config = dict(
    dataset='photos of plants, animals and fungi (iNaturalist)',
    targets=['class'],
    arch='vit',
    mlp_ratio=4,
    parallel_block=False,
    label_smoothing=0.1,
    optimizer='soap',
    beta2=0.95,
    lr=0.0025,
    precondition_frequency=10,
    steps=8400,
)
Rows from block 10, named by matrix and row number. Rows with one number belong to one attention dimension. Each number is 128 + 24 x the weight over the matrix's rms, rounded and kept within 0 to 255. All counts start at 0.
# v: attention query, key and value (stacked) (model.blocks.10.attn.qkv.weight, 576x192, the v third), inputs 0-95
# proj: attention output (model.blocks.10.attn.proj.weight, 192x192, transposed), outputs 0-95
v.51 [136 126 122 135 157 153  87 138 128 139  94 111 115 140  92 148 148 153 130 165 203 137 120 176 118  85 118 103 137 147 106 118 179 162 108 124 117 110 178 143 132 148 179 142 174 140 171  68 152 117 151 158  75 119 128 158 147 120 107 137 145 106 148  58 110 118 162  79 120 132 153 141 129 108 125  92 111 143 149 138 133 145 143 127 127  87 102  76 127 132 158 134 156 153  93 145]
v.52 [125 155 107 121 144 127  88 155  76 129 144 121 173 148 122 139  81 147 122 118 169 129 124 122 130  82 151 154 110 134 113 122 120 135  99 135 106 152 136 143 147 146 111 111 119 166 117 114 142 106 129 141 131 125 110 126 133 123 121  92 125  93 128 142  88 142 140 110 164 131 125 119 144 137 163 113 117 132 163 162 153 155 124 100 124 138 125  83  92 134 127 109 126 137 127 134]
v.53 [125 118 179 115 154 110 104  86 125 142 166 159 134 166 129 136 127 124 156 132 186 125 144 147 143  82 113  95 145 155 144 121 124 137 119 110 106 147 122 103 144 118 135 129 119 127 136 124 169 146 146 175 154 121 105 119 128 123 120 141 156 118 124 119 105 131 154 115 160  88 182 126 136 115 157 121 127 139  91 102 101 154 118 136 102 144 169 108 138 113 207  98 132 148 128 146]
v.54 [100  88 104 125 129 144 140  77 144 130 146 140 105 143 111 135 100 110 165 107 107  90 111 148 125 147 159 116 106 114 126  92 120 136 141 117 135 144 110 131 121 117 106 103 135 133 180 130 133 109 131 136  92 145 148 116 150 136 129 170 124 161 141 137 112 113  99 128 123 122 122 106 126  74 131 107 137 103 125 116 141 131 146 182  95 134 160 136 137 116 171 123 167 144 159 118]
v.55 [131 120 117 129 132 120 118 161 102 158  95 155 134 152 134 122 146 143 136 130 143  94 119 114 132 130 153  89 138 119 141 132 113 137 130 111 138 149 110 107 107 136 128 131 144 113 156 115 137 150 142 122 130 118 155  68 137  78 137 130 126 144 115 141 123 134 115 103 125 134 119 111 116 102 109 115 172 138 106 104  97 123 106 179 126 136 151 120 105 126 141 113 134 132 120  87]
v.56 [148 156 129  89 108 184  99 155 173 133 123  76 131 135 138 121  83 117 128 146 147 111 142  97 131  89 112 136 165 144 151 121 120 138 174 123  73 123 153 139 128 113 116 137 131 120  88 136 144  88 115 101 158 129 161 105 139 128 135  91 156 145 139 117 123 155 104 147 126 148 123 106 157 142 142 107 116 152 118 146 168 167 115 141 134 118  70  85 136 146 123 122 134 118  91 120]
v.57 [132 135 159 118 147 116 138 113 150 152 110 122 180 131 110 108 125 153 132 107 129 107 182 128 119 121  88 118  95 122 152 135 143 131 128 136 125 130 127 145  97 141 160 129 139 130 158 140 160 158 111 116 132 134 168 115 141 140 130 110 118  86 146 128 110 131 137 127 116 135 198 109 115 131  85 136 125 133 149 117 122 141 139 113 136 142  84  97  89 130 142 132 138 167 125 172]
v.58 [101  93  84 147 122 148 164  94 126 124  97 117 118 113 126 117 111 140 154  67 160 136 108 150 118 146 101 103 130 104 116 138 105 109 126 107 171 106 148 151 122 117 102 142 131 140 170 132 150  99 150 126 165 157 143 120 141 111 135 144 114 115 123 131 124 126 105 109 122 134 100 112 122 155 138 139 104 125  93  84 130 114 108 192 109 126 131 155 131 133 102 125 118 119 132 161]
v.59 [149 117 126 105 102 170 123 159 125 133 154  93 138 114 151 121 121 110 120 124 156 128 121  79 122 103 148  99 182 140 157 123 154 167 147 115  87 148 170 118 122  99  95 128 112 139  96 122  74 105 117 123 146 122 124 154 133  97 152 121  98  98 145 116 103 120 124  86 143 141 109 111 125 120 126 192 103 129 105  85 143 155 127 113 133 139 135 104 142 110 147 109 116  91 107 112]
v.60 [144 129 116 163 114 147 153 103 143 105 139 148 106 146 116 119 146  79 111 106 101 167 114  92 121 143  98 146 147 105 132 121 134 144 150 147 180 111 148 111 133 100 121 121 132 132 111 126 110 103 118 107 111 118 100 170 108 103 118  75  68 110 183 146 136 123 127  81 126 144  77 138 105 118 145 138 129 135  97 138 107 137 123 120 159 148 148 156 177 151 132 145 110 126 136 108]
v.61 [134 123 135  83 161 142 155 132 147 141 137 129 107 106 126 160 151  98 155 145 101 159 163 118 182 103 163 137 141 120 160 117  75  98  75 155  80  65 121 115 106 138 156 120 135 108  29 146 120 110 120 181 129 140 107  98 128 148 117 116 122 115 157 129 126 164 136 163 123 135 125 154 108 102 145 106 130 125 141 152 116 129 147 104 116 159 161 138 155 142  94 130 143 120 113 141]
v.62 [ 97  70  95 151 144 164 147 175 119 133 104 122 107  94 160 144 158 161 132  65 130 118 103 133 106 105  94  98 174 131 157 162  91 107 105 110 172 139 119 132  89 110 119 128 147 109 110 102 137 141 118 106 146 136 134  90 110 147 170 113 159 141 136 139 136 107 153 126 116 129 114 110 129 129 156 130 128 135 142 139 116 136 149 111 125  95 120 166 130 145 129 158 150 152 160 127]
v.63 [122  99 106 111 109 133 138 146 109 136 131  73 125 143 148 152 121 172 132 126 129 129 115 112 112 112 111 115 167 108 120 130 128 131 145  95 174  90 136 112 144 100 105 101 116 100  90  92 142 127 116 180 141 112  89 108  93 180 117 107 107 142 117  87 123  98 108 108 153 135  75 162 134 139 122  96 129 112 143 138 136 137 147 115 126 131 165 131 116 134 161 134 166 148 158 114]
v.64 [144 131 115 119 138 138 187 107 135 163 122 116 110 105 140 122 128 149 132  97 143 128 113 124  99 106 108 122 144 113 163 124 130 183 126 120 101 106 130 145 141 147 141 111 139 131 173 112  96 125 162 141 113 121 151 148 146 161 125 102 125 134 129 157 111 103 133 144 137 140 159 143 117 133 130 102 111 137 147 125 132 122 127 131 123 149 121 121 139 149 137 137 136 100 103 174]
v.65 [142 108 136 131 155 183 136 143 122 165 123 118 127 134  91 138 103 126 101 121  86 140 116 148 133 145 133 114 103 109 107 105 123 164  84 117 101 163  98 158 105 147 142 137 146 123 128 138  92 117 142 150  94 129 115 109 139 157  84 134 130 137 118 115  99 129 140 127 111 114 168  97 110  71 130 131 140  94  76 130 151 120  96 107 127 163 150 124 124 109 165 109  95  93 153  82]
v.66 [122 123 123 108 151 105 121 125 123 126 151  81 152 145 152 122 136 116 165 129 151 118 113 133 177  98 125 126 143 129 122 127 166 101 166 162  96 120  98 118 139  87 148 108 157 144 126 123 162 144 152 124 197 115 117 115 128 134  84 130 134 142 108 131 177 147 111  76 138 148  84 132 116 152 119 176 163 168 126 151  97 119 123 105 135 133 105 132 154 159 104 128 188 148  70 148]
v.67 [114 103 161 153 109 110 113 128  95 147 190 139 142 144 133 143  79 165  90 122 135 163 105 171 165 107 141 139 116 130 126 154 127  94  84 132 125 143 129 142 101 129 134 167 139 124 127 158  81  98 172 123 120 139 123  99 157 127 148 126 154 105 144 128 143 112 119 127 134 114 119 109 114 119 122 121 124 154 144 142 141  89 145 120 126 113 131 118 117 129 144 101 102  86 157  97]
v.68 [126 143 116 127 133 120 102 156  91 118 108 121 124 132 128 145 115 112 162 121 160 108 139 137 136 113 108 160 136 139 128 119 139 102 114 116 138  99  94 111 133 147 130 169 129  89 128 115 125 105 128 132 147 119 117 135 137 119 139 136 123  97 135 160 122 111 136 151 122 154 125 127 165 177 112 132 123 144 131 135  89 143 110 144 112 121 118 117 123 133 113 118 113 131 107 170]
v.69 [146 119 112 125 167 100 153 148 120 166 153  98 141 134 125 178 104 122  79 144 142 110 117 170  66 109 154 135 103 121 157 126 133 114 174 120 121  97 111 167 154 120 138 160 180 131 119 133 176 133 131 181 139 121 163 151 120 152 101 161 119 149 147  96 108 130 116  99 152 142 133 100 113 106 113 154 131  85  94 176  78 101  98 139 106 159 105 149 151 108 103  92 124 175 119 125]
v.70 [162 158 145 113 139 147 140 138 116 163  97 119 156 179 126  76 120 109 108 107 144 138 147  55 160 144 130 142 135 125 150 102 116 145  91 110 167 136 105 146 134 124 174 135 128 149 175 145 164 130 125  94  91 148 118  91 130 142  99 160 148 113 122 171 159 113 170 174 165 124 143 109 142 126 108 131  98 121 179 133 140 157 108 162 160 126 160 129 103 123 137 139 116 128 175 124]
v.71 [154 148 108 101 126 121 100 148  77 106 154  96 148 113 140  96 165 135 122 140  85 160 133 175 111 132 135 141  87 129 126  76  74 146 150 116 117 154 103  95 130 106 132  99 124 113 134 134 136 127 140 129 115 139  90 127 142 145 147  90 138 142 155 139 126 125 120 101 102  94 112 143  97 134 138 121 117  87 108 111 175 163 104 104 123 149 138 154  94  80  88 108 133 127 161 145]
v.72 [109 106 130 141 129 140 128 137 151  82 154 138 122 121 135  92 109 132 135 117 104 138 123 120 176 150  95 124 127 132 130 117 167 149 121 108 193 169 156 136 147 150 119 117 141 146  86 143 124 124 127 141 123 142 128 110 158 134 124 121 124 133  88 141 122 162 131 114 149 129 146 137 105 126  90 122 133 153 100 167 127 123 119 115 156 154  98  80 107 127 113 107 109  96 145 138]
v.73 [107 146 137 164 123  99 114 118 125 125 113 140  83  83  90 125 134 151 110  77 132 127 116 155  91 138 167 112 109 106 134 176 119 108 106  93 105 108 112 111  97 151 140 121 113 106 137 123 106 120 127 120 107 136 150 132 129 114 139 159 116 107 154 131 116 109 137 113 111 111 181 123 159 103 114 120 140 108 145 109 112 109 141 139 138 157 123 161 133 148 158 114 137 126 151 100]
v.74 [117 128 119  98 151  96 130 142 136 124 129 115 138 135 140 105 122 110 123 159 109 146 114 138 121  87 138 146 145 100 143 117 121 158 138 142 110 105 158 122 119  93 118 120 113 150 101 110 133 135 102 156 118 148 106 178 130 122 149 147 118  97 158  88 103 162  94 109 125 125 104 119 141 123 150 162 135  81 109 137 155 123 104 175 126 140 153 106 101 109 145 162 110 137 130 139]
v.75 [ 94 138 116  75 112 117 121  86 150  80 144 122 146 160 168 113 153 120 122 151 111 135 127 111 130 138  82 120 149 143 150 134 117 109 121 143 150 128 120 100 147  89 128 134 112 123 133 136 133  79 117  97 164 190 123 155 124 140 156  94 151  76  76 159 131 121  98 147 148 107 160 141 142 194  87 147 127 154 154 117 153 157 144 162 139 125 160  94 140 121 137 141 145  89  95 129]
v.76 [147 138 110 148 164 132 108 149 134 127  98 132  69  94 129 118 115 136 140 159 118 120 128 155 135 149 172 127 127 121 148 133 166 136 159 142 113 174 108 148 139 164 130  99 124 124  84 117 113 145 136 105 157 123 102 124  92 107 117 112 149 170 172 132 104 124 160 136 126 128 121  89 153 148 134 139 120 163 119 127 127 138 135 151 102 132 141 142 135 111 143 111 141 172 164 151]
v.77 [120 105 141 146 128 142 131 145  78 121 129 147 135 117 120 124 155 131 135 111 109 148 133 140 127 119 123 128 138  98 117 117  68 177 119  74 165 143 161 173  79 118 130 137 126 154 109 136 142 171 131 157  94  95 119 136 127 154 127 156 121 160  99 127 125 139 128 132 125 109 138 137 108 134 129 107 135 100 130 122 123 107 136 118 118 178 140 176 156 130 150  99 105 123 132 131]
v.78 [153 151 122 156 129 126 113 102 107 111  78 114 154 109 170 133 128 103 109 129 139 119 154 119 139 119 148  97  89 113 154 131 111 144 127 151  94 143 108 163 141 119 128  79 146 164  86  71 131 126 123 140  92 139 160 137 120  95 126 150 114  96 170 121 100 126 112 101 120 159 116 127 126  96 130 128 128 116 141 124 145 130 128  95 111 109 137 130 145 139 133 165 108 162 164 137]
v.79 [117  87 124 113 128  63  99 107 138  93 117 116 146 173 144 110 102  80 147 147 126 151 131 116 157  78 132 155 151 129 136  91 154 103 167 139 120 138 187 105 133  91 124 145 107 151  98 128 185 134 155 137 191 163  92 121 134 122 130 114 116  45 133  83 146 143 107 107 108 126  55 171 115 197 120 170 121 141 126  79 106 121 139 160 152  95 153 102 125 139 103 174 130 114 120 126]
v.80 [ 87  93 112 169 118 116 110  63 137 103 191 101 123  80  97 137 108 131 112 163  56 129  87 129 156 162 165 102 128 123 124 147 128 110 142 125 120 124 103 123 142 116  91 109 101 106  78 165 114 120 159 155 125 153 105 138 170 116 148  88 128 120 121 110 153 106 123 132  75 141 140 116 117 148 131 117 131 130 120 106 135 130 143 174 111 118 163 121 133 139 123  90 124 127 160  98]
v.81 [151 127 111 152 123  98 116 101 130 155 143 144 151 133 116  96 100  77 146 163 114 118 169 120 176 134 137 131 132  99 120  91 140  88 107 109 123 126 145 128 155 165  83 121 159 124 120 149 110 117 180 162 138 132 101 102 134  92  96 110 172 102 126 133 146 156 161  87 114 148 126 159  87 139 105 119 116 129 121 136  81 141 148 140 146 147 100 115 121 133 154 188 164 141 143 154]
v.82 [104 143 100 129 163 134 111 125 140 200 175 146  82 137 144 143 143 109 170 150 118 142 158 146 111 116 134 132 104 117 135 130 101 124 145 154  93 125 108 102 137 115 104 119  99 123 182 113 124 115 151 172 143 127 127 155 123  82  91  98 133 161  93 134 152 117 115 136 120  95 127 148 104 139 104 128 136 115 126 126 100 146 133 137 129 155 153 135 156 110 125 105 148 158 100 160]
v.83 [114 139 134 137 144 123 163 104 121 138 130 140 127 120 125 120  77 133 142 158 128 152 180 168 143 140 114 124 158 136 126 141 133 109 165 138 132 103 143 112 155 149 110 135 138 131 112 127 141 173  89 176 103 110 133  91 153 136  90 101 154 118 156 167 123 132 113 146 123 160 121 143 103 124 130  96  93 119  97 131 146 127 130 160 123 126 100 107 134 143 110 107 132 114 146 130]
v.84 [139 115 137 123 158 107 102 138 114 140 141 135 167 158 116  93 117 163 124 141 126 127 127 139 115 127 159 143 140 140 121 135 143 145 130 116 124  88 156 108 130 124 118  87 151 125 130 116 150 131 156 175 101 101 134 115  86 136 148  96 129 114 128 113 137 155 148 132 113 103 109 137 118 145 136 122 135 133 127 127 119 104 135 159 102 145  94 131 113 136 102 120 120 122 152 149]
v.85 [ 74 134 114  90 106 103 109 105 185 118 158 101 113 147  98 112  86 114 139 162 105 107 103 136 121 170 140 114 117 145 133 130 158 105 192 139 132 135 103 116 139 162 146 115 142 123 102 114 115 107 132 115 192 148 124 120 119  95 131  87  99 135 110 133 116 146 121 134 118  94 120 123 126 135 126 154 158 142 127  69 132 127 170 139 150  89 151 130 152 145 119 109 133 101 101 164]
v.86 [153 128 122 142 129 127 171 132 138 151 148 133 142 165 159 128 135 129 121 112 101 144 134 113  96 155 136  82 114 120 109 156 129 125 143 125 117 140 143 100  84 104 152 115 119 134 139 114 148 118 144 122 120 110 121 131 127 151 128 154 127 119 113 116 141 148 146 121 118 152 118 130 126 113 116 156 134  99 139 134 134 147 133  78 123 100 119 174 112 103 146 159 109 135 108 101]
proj.51 [166 131 139 133  98 145 108  82 149 151 115 159  85 113  95 141 144 114 150 110 109  91 134 167  95  98 162  95 137 114 109  94  95 124 161 151 144 124 143 135  94 135 112 147 127 141 117 228 156 142 113  93  84 170 111 127 119 146 122 113  74 141 109 115 120  96 145 104  84 156  65 130 174 167 115 167 201 140 113  84 134  87 142 133  92 121 124 160 143 147 136 164 121 168  98 107]
proj.52 [137 142 118 127 112 123 124 112 140 113  94 141 136 138 134 155 113 160 117 119 134 153 170 111  67 104 115 143 128 128 102 131 143 111 117 166 141 106  82 110 140 155 128 148 138 104 150 133 137 144 105 150 106 135 163 104 117 118 136 118 125 129 102 142 130  92  96 139 102 138 112  84 124 131 134 148 107 130 133 137 131 120 150 152 112 100 174 104 161 166 121 145 143 142 128 121]
proj.53 [158 108 126 135  96 130 127 144 136  97 120  76  73  91 144  76 142 139  64 146  99 128 149 115 131 131 159 110 117 120 150 153  87 111 110 129 118 125 180 128 102 132 130 148 152 104 155 182 127 104  87 127 104 151  97 178 126 148 145 117  91 130 144 123 110 126 147 162 114 121  76 142 154 195 139 140 164 157 142 128 139 102 170 154 114 134 114 166 128 122 119 169 125 174 137 146]
proj.54 [129  96 160  93 113 109 109 136 117 120 134  95 147 121  93 124 150 139  94 153 127 114 126 157 151 142 130 132 138 136 153 107 153 141 146 116 107 127 108 172 150 127 140 143 136 120 113  82 113 145 130 136 123 112 106 130 113 109  79 127 115 104 122 110 111 150 134 128 127 128 132 169  97 138 157 158 127 153 124 106 123 109 102 112 140 110 116 175  80 137 131 119  91 148  91 159]
proj.55 [143 152 163 124 114 139 142 128 147  97 148 120  94  79 100 119 124  94 105 123 160  82 105 156 140 119 126 109 113 145 122 172 123 129  74 130 126 150 123 121 144 113 157 110 146 106 143 164 127 143 156 110 123 133 132 112 163 135  76 114 158 138 147 146 148 117 118 131 101 149 125 172 119 162 144 123 116 137 121 163 164 126 133 135 122 126 134 113 113 162 127 140 153 124 122 150]
proj.56 [161 136 100 138 137 117 106 113 123  81 121 149 146 125 113 149 130 127 121 143 107 106 166 138 149 129 136 120 122 121 122 123 128 165 136 166 140 107 119  77 167 125 112  78 135 152  76 119 134 137 142 162  84 143 112  93 141 121 171 145 156 173 111 109  79  90 111 160 117 134  97 111 138 156 139 122 103  78 126 144 153 110 135 143 136 121 142 130 116 133 133 148 108 134 160 116]
proj.57 [145 121 138 120 130 114 120 126  96 122 129 148 116 108 110 113 118 145 120 133 135 124 100 137 122 104 136 114 127 140 143 121 107 115  83 146 115 168 119 128 132 127 103 138 158 104 106 140  94 124 142 141 121 113  99 127 149 137 124 105  88 113  95 115 123 139 141 121 149 130  91 138 162 147 101  99 135 134 128 136  94 132 136 209 141 105 123 167 143  99 129 111 128 157 129 102]
proj.58 [ 90  79 141 123 107 123 112 138 111 133 180 116 157  87 118 122 137 140  82 161 136  86 132 144 155 153 118 165 121  84 122 148 127 155 103 149 106 129  94 112 120 114 125  95 129 105 134 107 125 153  74 111 164 140 134 161 126 133 111 124 151 140 140 101 136 110 138 118 145 150 133 155 127 124 129 118 165 115 121 131 149 125 109  87 139 146 109 150 147 125 103 134  92 140 122 129]
proj.59 [139 143 110 139 138  92 142 101 115 140  87 135 116 121 121 119 142 160 154 135 152 151 123 154 175 132 138 148 134 144 131 133 117 147 114 138 122  86 109 112 121 132 153 113  96  98 119 141  82 132 145 142  99 141 155 118 161 139 107 126 159 155 100 110 114 130 133 146 115 115 119 140 165 117 110  85 102 116 126 137 114  96 155 153 132 184 134  81 159  84 122 154 125 108 140 109]
proj.60 [142 136 142 149 153 119  87 150 134 154 152 115 124 133 195 130 113 120 133 135 143 133 116  91 144 160 144 144 109 125 131 107 111 165 118  87 122  96 127 117 125 152 110  87  78 101 104 114 126 145 123 126 141 121 161  83  85  84  89 155 134 121 116 129 143 117 128 133 131 130 165 118  93 131 103 116 125 135 146  58 132 119 162 133 132 150 144 139 153 119 135 133 129 121 107 125]
proj.61 [141 128 130 137 133 131 157 147 126 106 132 139 112 182  99 118 129 142 134 122 131 103  93 158 111 103  93 116  98 141 155 145 140 169 115  94 161 163 144 140  94 102  86  85 137 149 143 159 110 116 172 143 127 136 154 127 145 115 127 143 133 134 118 160 127  99 108 130 103  98 147  86 134 160 132 129 142  97 141 101 126 164 113 140 141 157 127 122  90 149 127 185 152 115 138 111]
proj.62 [134 133 160 145 119 111 118 107  95 112 107 147 151 156 133 130  99  95 109 120 121 141 129 124 156 137 118 113 128 140 129 100 129 121 133 142  90 124  92 116 157 113 142  97 156 133 143 124 123 106 124 152 136 143 133 123  99 140  73 135 153 121 132 106 153 120 125 135 119 126 150 129 129 111 154 108 113 106 124 102 146 127 107 133 127 131 153 131 133 108 114 107 121 124 122 114]
proj.63 [131 107 145 135 103 116 135 120 162 116 121 141 137 146 157 144 110 105 128 137 126 131 128  87 151 101 153 102 106 108 176 120 139 165 126 119 109 144 146  95 129 133 111 113 144 159 106 169 137 147 151 140  57 162 111 115 129 109 101 176 137 130 149 122 139 114 113 102 120 115 145 136 113 143 136 106 132 158 149 119 129  95 176 111 147 169 163 146 129  95 126 115  96 125  85 145]
proj.64 [100 155 120 138 151 133 147 139  87 157 115 161 164 112 119 131 148 116 163 159 146 128 126 135 119 154 131 140 120 130 134 117 115 105 123 113 171 140 137  99  79 125 143 133 144 123 171 137 116 134 103  91 140 107 113 131 117 134 103 116 163 104 131 131 114 189 105 118  94 162  99 116 149 170 125  92 166  99  96 105 136  99 138 132 129 137 152 116 129 141 136 110 108 119 123 112]
proj.65 [153 113  99 133  95 127 144 121 164 149 145 116 119 128 112 127  96 104 121 126 184 119 137 166 126 104 155 108 105 128 157 103 130 146 115 167 165  70 121  59 124 139 137 140  85 151 148 109 104 116  91 141 114 106 127 160 145 148 142 103 148 116 127 135 186 124 167 114 133 142 125 144 115 135 121 143  73 139 179 131 119 138 127 117 167  99 121 139  90 164 101 152 129 106 156 121]
proj.66 [141 173 137 125 162 115 133 158 147 145 124  70  99 122  72  96 132  93  90 104  68 121 107  75 146 128 129 127 142 125 140 107 123 128 130  83 100 104 135 145 111 157 138 157 150 124 119  81  68 118 123 135 125 129 173  77 113 107 162 112 102 112 154 116 130 130 123 127 136 143 153 129 176 159 104 128 168  95 159 118 149 132 150 126 121 109 121  98 114 133 128 139 111 107 111 155]
proj.67 [140 125 125 145  90 136 126 158 134 152 155 135 150 102 154  89 172 106  98 144 132  89 128 153 140 107 163  72 139 101 104 128 128 130 102 140  85 117 164 136 118  74 106 142 168 141 124 107  89 121 110 125 159 136 124 114 110 153 136 177 167 114 116  97 152 140 129 150 124 145  77 122 142 129  96 116 152 140 125 141 120 122  79 139  94 130 117 155 124 102 112 166 137 113 123 110]
proj.68 [121 109 142 129 142  93 129 120 141 118 114  81 114 112  94  91 113 119 104 137 140 132  94 117 123 134 135 131 159 110 173 135 135 128 115 136 121 129 122 156  99  81 115 125 137  98 117 150 164 134 109 124 116 112 120 113 154 110 119 143 141 108 145 161 114 122 115 139 137 116  79 112 138 126 133 130 125 137 115 144 137 133 155 110 134 125 151  97 108 114 110 108  83 126 156 128]
proj.69 [ 97 138 169 119 120 115 134 127 112 134 121 119 129  91 118 116 103 145 101 126 164 101 129 134 150  91 153 124 117 126 191 151 164  64  86 110 141 140 146 133 141 141 172 126  95 103 161 123 110 131  96  89 102 146 124 115 137 119 132 101 199 138 118 133 120 126 132 127 123 162 153 131 152  74 100 143 137 126 127  54 137 135 163 122 135 104 163 138 131 137 111 185  97 122 148 119]
proj.70 [ 91 143  92 151  86 130 124 121 149 119 102 151 142 146 128 145 118  99 135  93 137 137 131 135 115 124 151 172 140 115 106 134  93  94 137  92 126 141 150  93 112 148 114 111 137 136 135 124 158 141 101 138 135 122 127 134 120 114 143 142 147 123 127 120  97 171 117 109 155 133  98 118 137 187 129 129  94  96 142 116 128 178 134  90 119 163 114 136 140 160 124 135 132 116 125 126]
proj.71 [ 95 130 103 136 131 122 119 102 139  90 130  73 103 139 136 163 105 160 133 115 130  95  63 149 159 127  79 127 139 115 136 112 117 107  91 114 131 124  99  94 115 163 114 113 132 168 118 131 152  93 123 142 137 107 144 106 140 121 148 166 137 127 101 119 100  55 128 160 159 138 176 104  90 103 127 143 121 132 148 145 165 136 146 145 143 110 156 104 138  95 136 153 126 152 144 172]
proj.72 [ 99 108 132 121 120 130 130 119 101 107 135 168 115 160 121  87 167 139 143 127 153 155 115 142 119 120 117 134 130 106 115 124 132 154 108 148 146 162 132 120 121 116 101 133 136 116 120 130  93 105 140 108 114 129 130 152 102 143 128 123 136 125 140 135 131 126 139 134  84 127 140 133 100 102 122 102  87 146 121 139 141 142 142 104 141 103 164  89 131 151 107  96 120 152 143 143]
proj.73 [150 114 100 146  83 110 119 158 128 140 135 167  92 127 154 106 134 139 103 136 135 116 129 146 127  82 125 132 137 138 133 149 104 122 156 157 122 108 120  92 149  96 128 151 130 133 122 142 123 130 138 139 131 115 134 144 158 101 111 101 128 146 103 156 178 146 166 150 137 125  85 117 147 119 123  79 136 134 116 149 113 127 120 126 105 164 122 126 102 134 145 106 107 104  85 136]
proj.74 [127 141 121 109 155 124 101  99 121 130 123  73 174 116 145 130 149 150  96 132 113 139  87 139 139 166 128 150 119 135 126 148 107 110 145 136 126 124 119 148 191 133 125  95  97 119 120 105 176 143 125 154  92  96 113 127 130 149 131  97  96  89 117 135 184  65 139 121 165 109 132 111 104  81 150 137  95 128 100 128 112 140 133 142 105 127 119 143 105 132  90 157 106 136 109 130]
proj.75 [120 157 177 129 138  94 115  97 113 137 164 113 123 156 119 128 133 134 144 119 127 108  83  82 125 148 145 132 138 111  71 153  70  96 157 111 146  87 115 128 164  91  97 140 166 162 129 143 160 115 121 135 141 133 147 105 124 104 107 151 113 159 141 122  95 126 123 131 185 132 123 126 103 135 150 126 106 123  69 123 121 130 114 108 105 142  94 120 134 155 145 118 120 156 148 118]
proj.76 [ 80 140  72 103  73 119 165 112  85 124 139 125 169 114 119 139 131 123 136 127 128 161 133 147 119 176 121 139 122 146 182  79 129 113 115 125 152  98 153  84 117 116 115 130 117 112 160 147 179  85 141 129 100 130 130 172 155 147 142 107 126 141 107 137 121 118 130 167 135 136 151 147 122 104 124 142 117 133  95 123 173 124 132 133 127  93 130 149 136 165 149 109 120 108 107 117]
proj.77 [160 159  91 111 129 165 123  94 156 105  80 119 113 161 129 135 119 131 142 141 154 154 155 115 112 140 131 132 101 158 164 154 181 154 126 121 130 152 116  76 195 202 166 118 123 162 111  96 159 103 146 123 130 104 132 117  89 173 141  88 144 138 154 137 153 154 134 121 118 160  88 150 150 108 134 161 122 113 125 127 132 134 112 132  88 132 145  88 131 146 104 176 166 114 117 139]
proj.78 [144 134 104 108 115 127 142 126  99 121 131 108 141  98 103 131 121 106 147 117 102 171 118 175 152 128 123 158 142 127 124 121 153  99 111 164 121 128 139 117 133 152 135 129  74 108 181 139 172 169 114 126 101 125 127 168 110 165 132 122 102 129 138 145 188 171 153 127 109  95 136  74 140 135  69 164 133  77 105 143 128 167 153 140 127 113 150 131 144 112 143 149 115 148 140 118]
proj.79 [131 218 138 144 163 110 156 124 109  72 158  84 135 147 104 124 166  96 154 156  77  97  90  48 122 156 131 118 157 132 116 145 144 142 151 119 107 167 113 179 141 112 129  85 157 102  84  99 172 119 131 138 131 131 113 121 104 121 158  94  98 153 118 110 138 120 133 133 135 106 139 104 116  71 116 160 143 142 139 130 157 126 165 115  89 115 127 130 138 109 110 150  82 153 116 132]
proj.80 [141 117 136 109 127 138 141 116 113 144 176 150 130 150 141 137 152 115 155 127 121  81  83 111 111 122  91  96 132 162 101 129 118 122  87 138 156 117 135 119 105 121 157 149 116 119 123 122 106 118 134 143 133 118 132 142 103 106 101 170 118 108 141 124  82 103 151 140 142 127 180 128 152 133 132 150 137 152  96 115 132 128 107 110 140 118 123 161 106 144 130 112 142 132 116 143]
proj.81 [129 142 166 104 131 120 168 151 134 119 121 107 136 130 101 154 108 126 156 124 139 115 120 104 140 166  77 137 151 132 150 158 170 162 136 144 153 146 132 134 135 135 140 114 116 135 135 131 159  81 105 146  86 100 149 143 135 136 118 130 144 133 135 122 111 121 153 143  83 105 105 130 122 124 121 137 108 139 190 128 150 171 134 110 138 121  94 128  94 139 109  82 129 103  91 140]
proj.82 [119 133 171 163 132 125 137 126 126 122 121 133  90 121 134 136 108 142 129 141 120 113 120 101 156 159 105 106 123 120 132 110 135  72 105  89 144 142 119 110 113 115 141 160 182 153 131 123 111  98 120 131 113 161 136 109 146 111  90 119 118 152 115 121  77 142 129 141 118 158 148 125 136 114 136 148 171 108 163 129 143 108  89 128 112 125 127 107  94 136 146 110 105  95 128 148]
proj.83 [123 103 100 164 102 142 132 104 158  98 142 134  93 187 116 123 160 126 154 141 123 115 116 157 119 137  84  94 127 116 166 135 137 127 109 109 134 182 126 141 146 133 183 142 105 127 131 151 123 108 118 114 100 103 139 129 139 108 131 116 131 110 148 137  66 107 142 152 124 129 173 133 110 104 159 138  89 205  79 128 154 142 174 136 150 136 117 120 114  97 106 126 116 118 137 125]
proj.84 [122 189  95 103 143 126 136 112 153 134 134 104 110 144 107 157 127 122 129 134 123 142 107 125 132 121 131 112  94 123 179  92 142 106 155  94 108 145 127 135 159 128 119 114 147 119 108 100 143 136 127 137 139 112 127 160 127 112 114 110 141 142 123 115 138  99 155 121 125 167 127 136 171 120 168 115 160 153 126 155 136 131 149 118 162  83 132 126 100 121 130 146 141 113 130  99]
proj.85 [136 159 127 106 152 131 155  84  76 133 157 153 133  95 139 147 171 154 146 134  82 132 106 103 129 165 126 109 125 120 113 122  93 132 171 111 122 119  96 151 152 113 124 101 103 116 132 151 118 174 162 152  65 141 126 168 108 110 140 141 114 128 115 138 104 143 130  94  94 133 139 174 169 119 113 144 140 128 138 132 136 111  64 135 117 130 145  97 141 152 145 126 138 124  89 117]
proj.86 [159 114 134 154 164 121 127 175 148 139 121 117 133  80 111 104 131 101 121 121 147  96 191 132 112 115 113 151 118 113 112 130 129 154 123 144 145 144 143 133  95  94 130 135 139 126 109 116 109 128 133 134 129 152 156  65 111  90 119 113 130 120 104 128 135 166 116 125 107 133 154 149 116 143 124 112 136 115 153 145 117 115 141 134 123 143 115 136 122 118 110 120 101  99  99 102]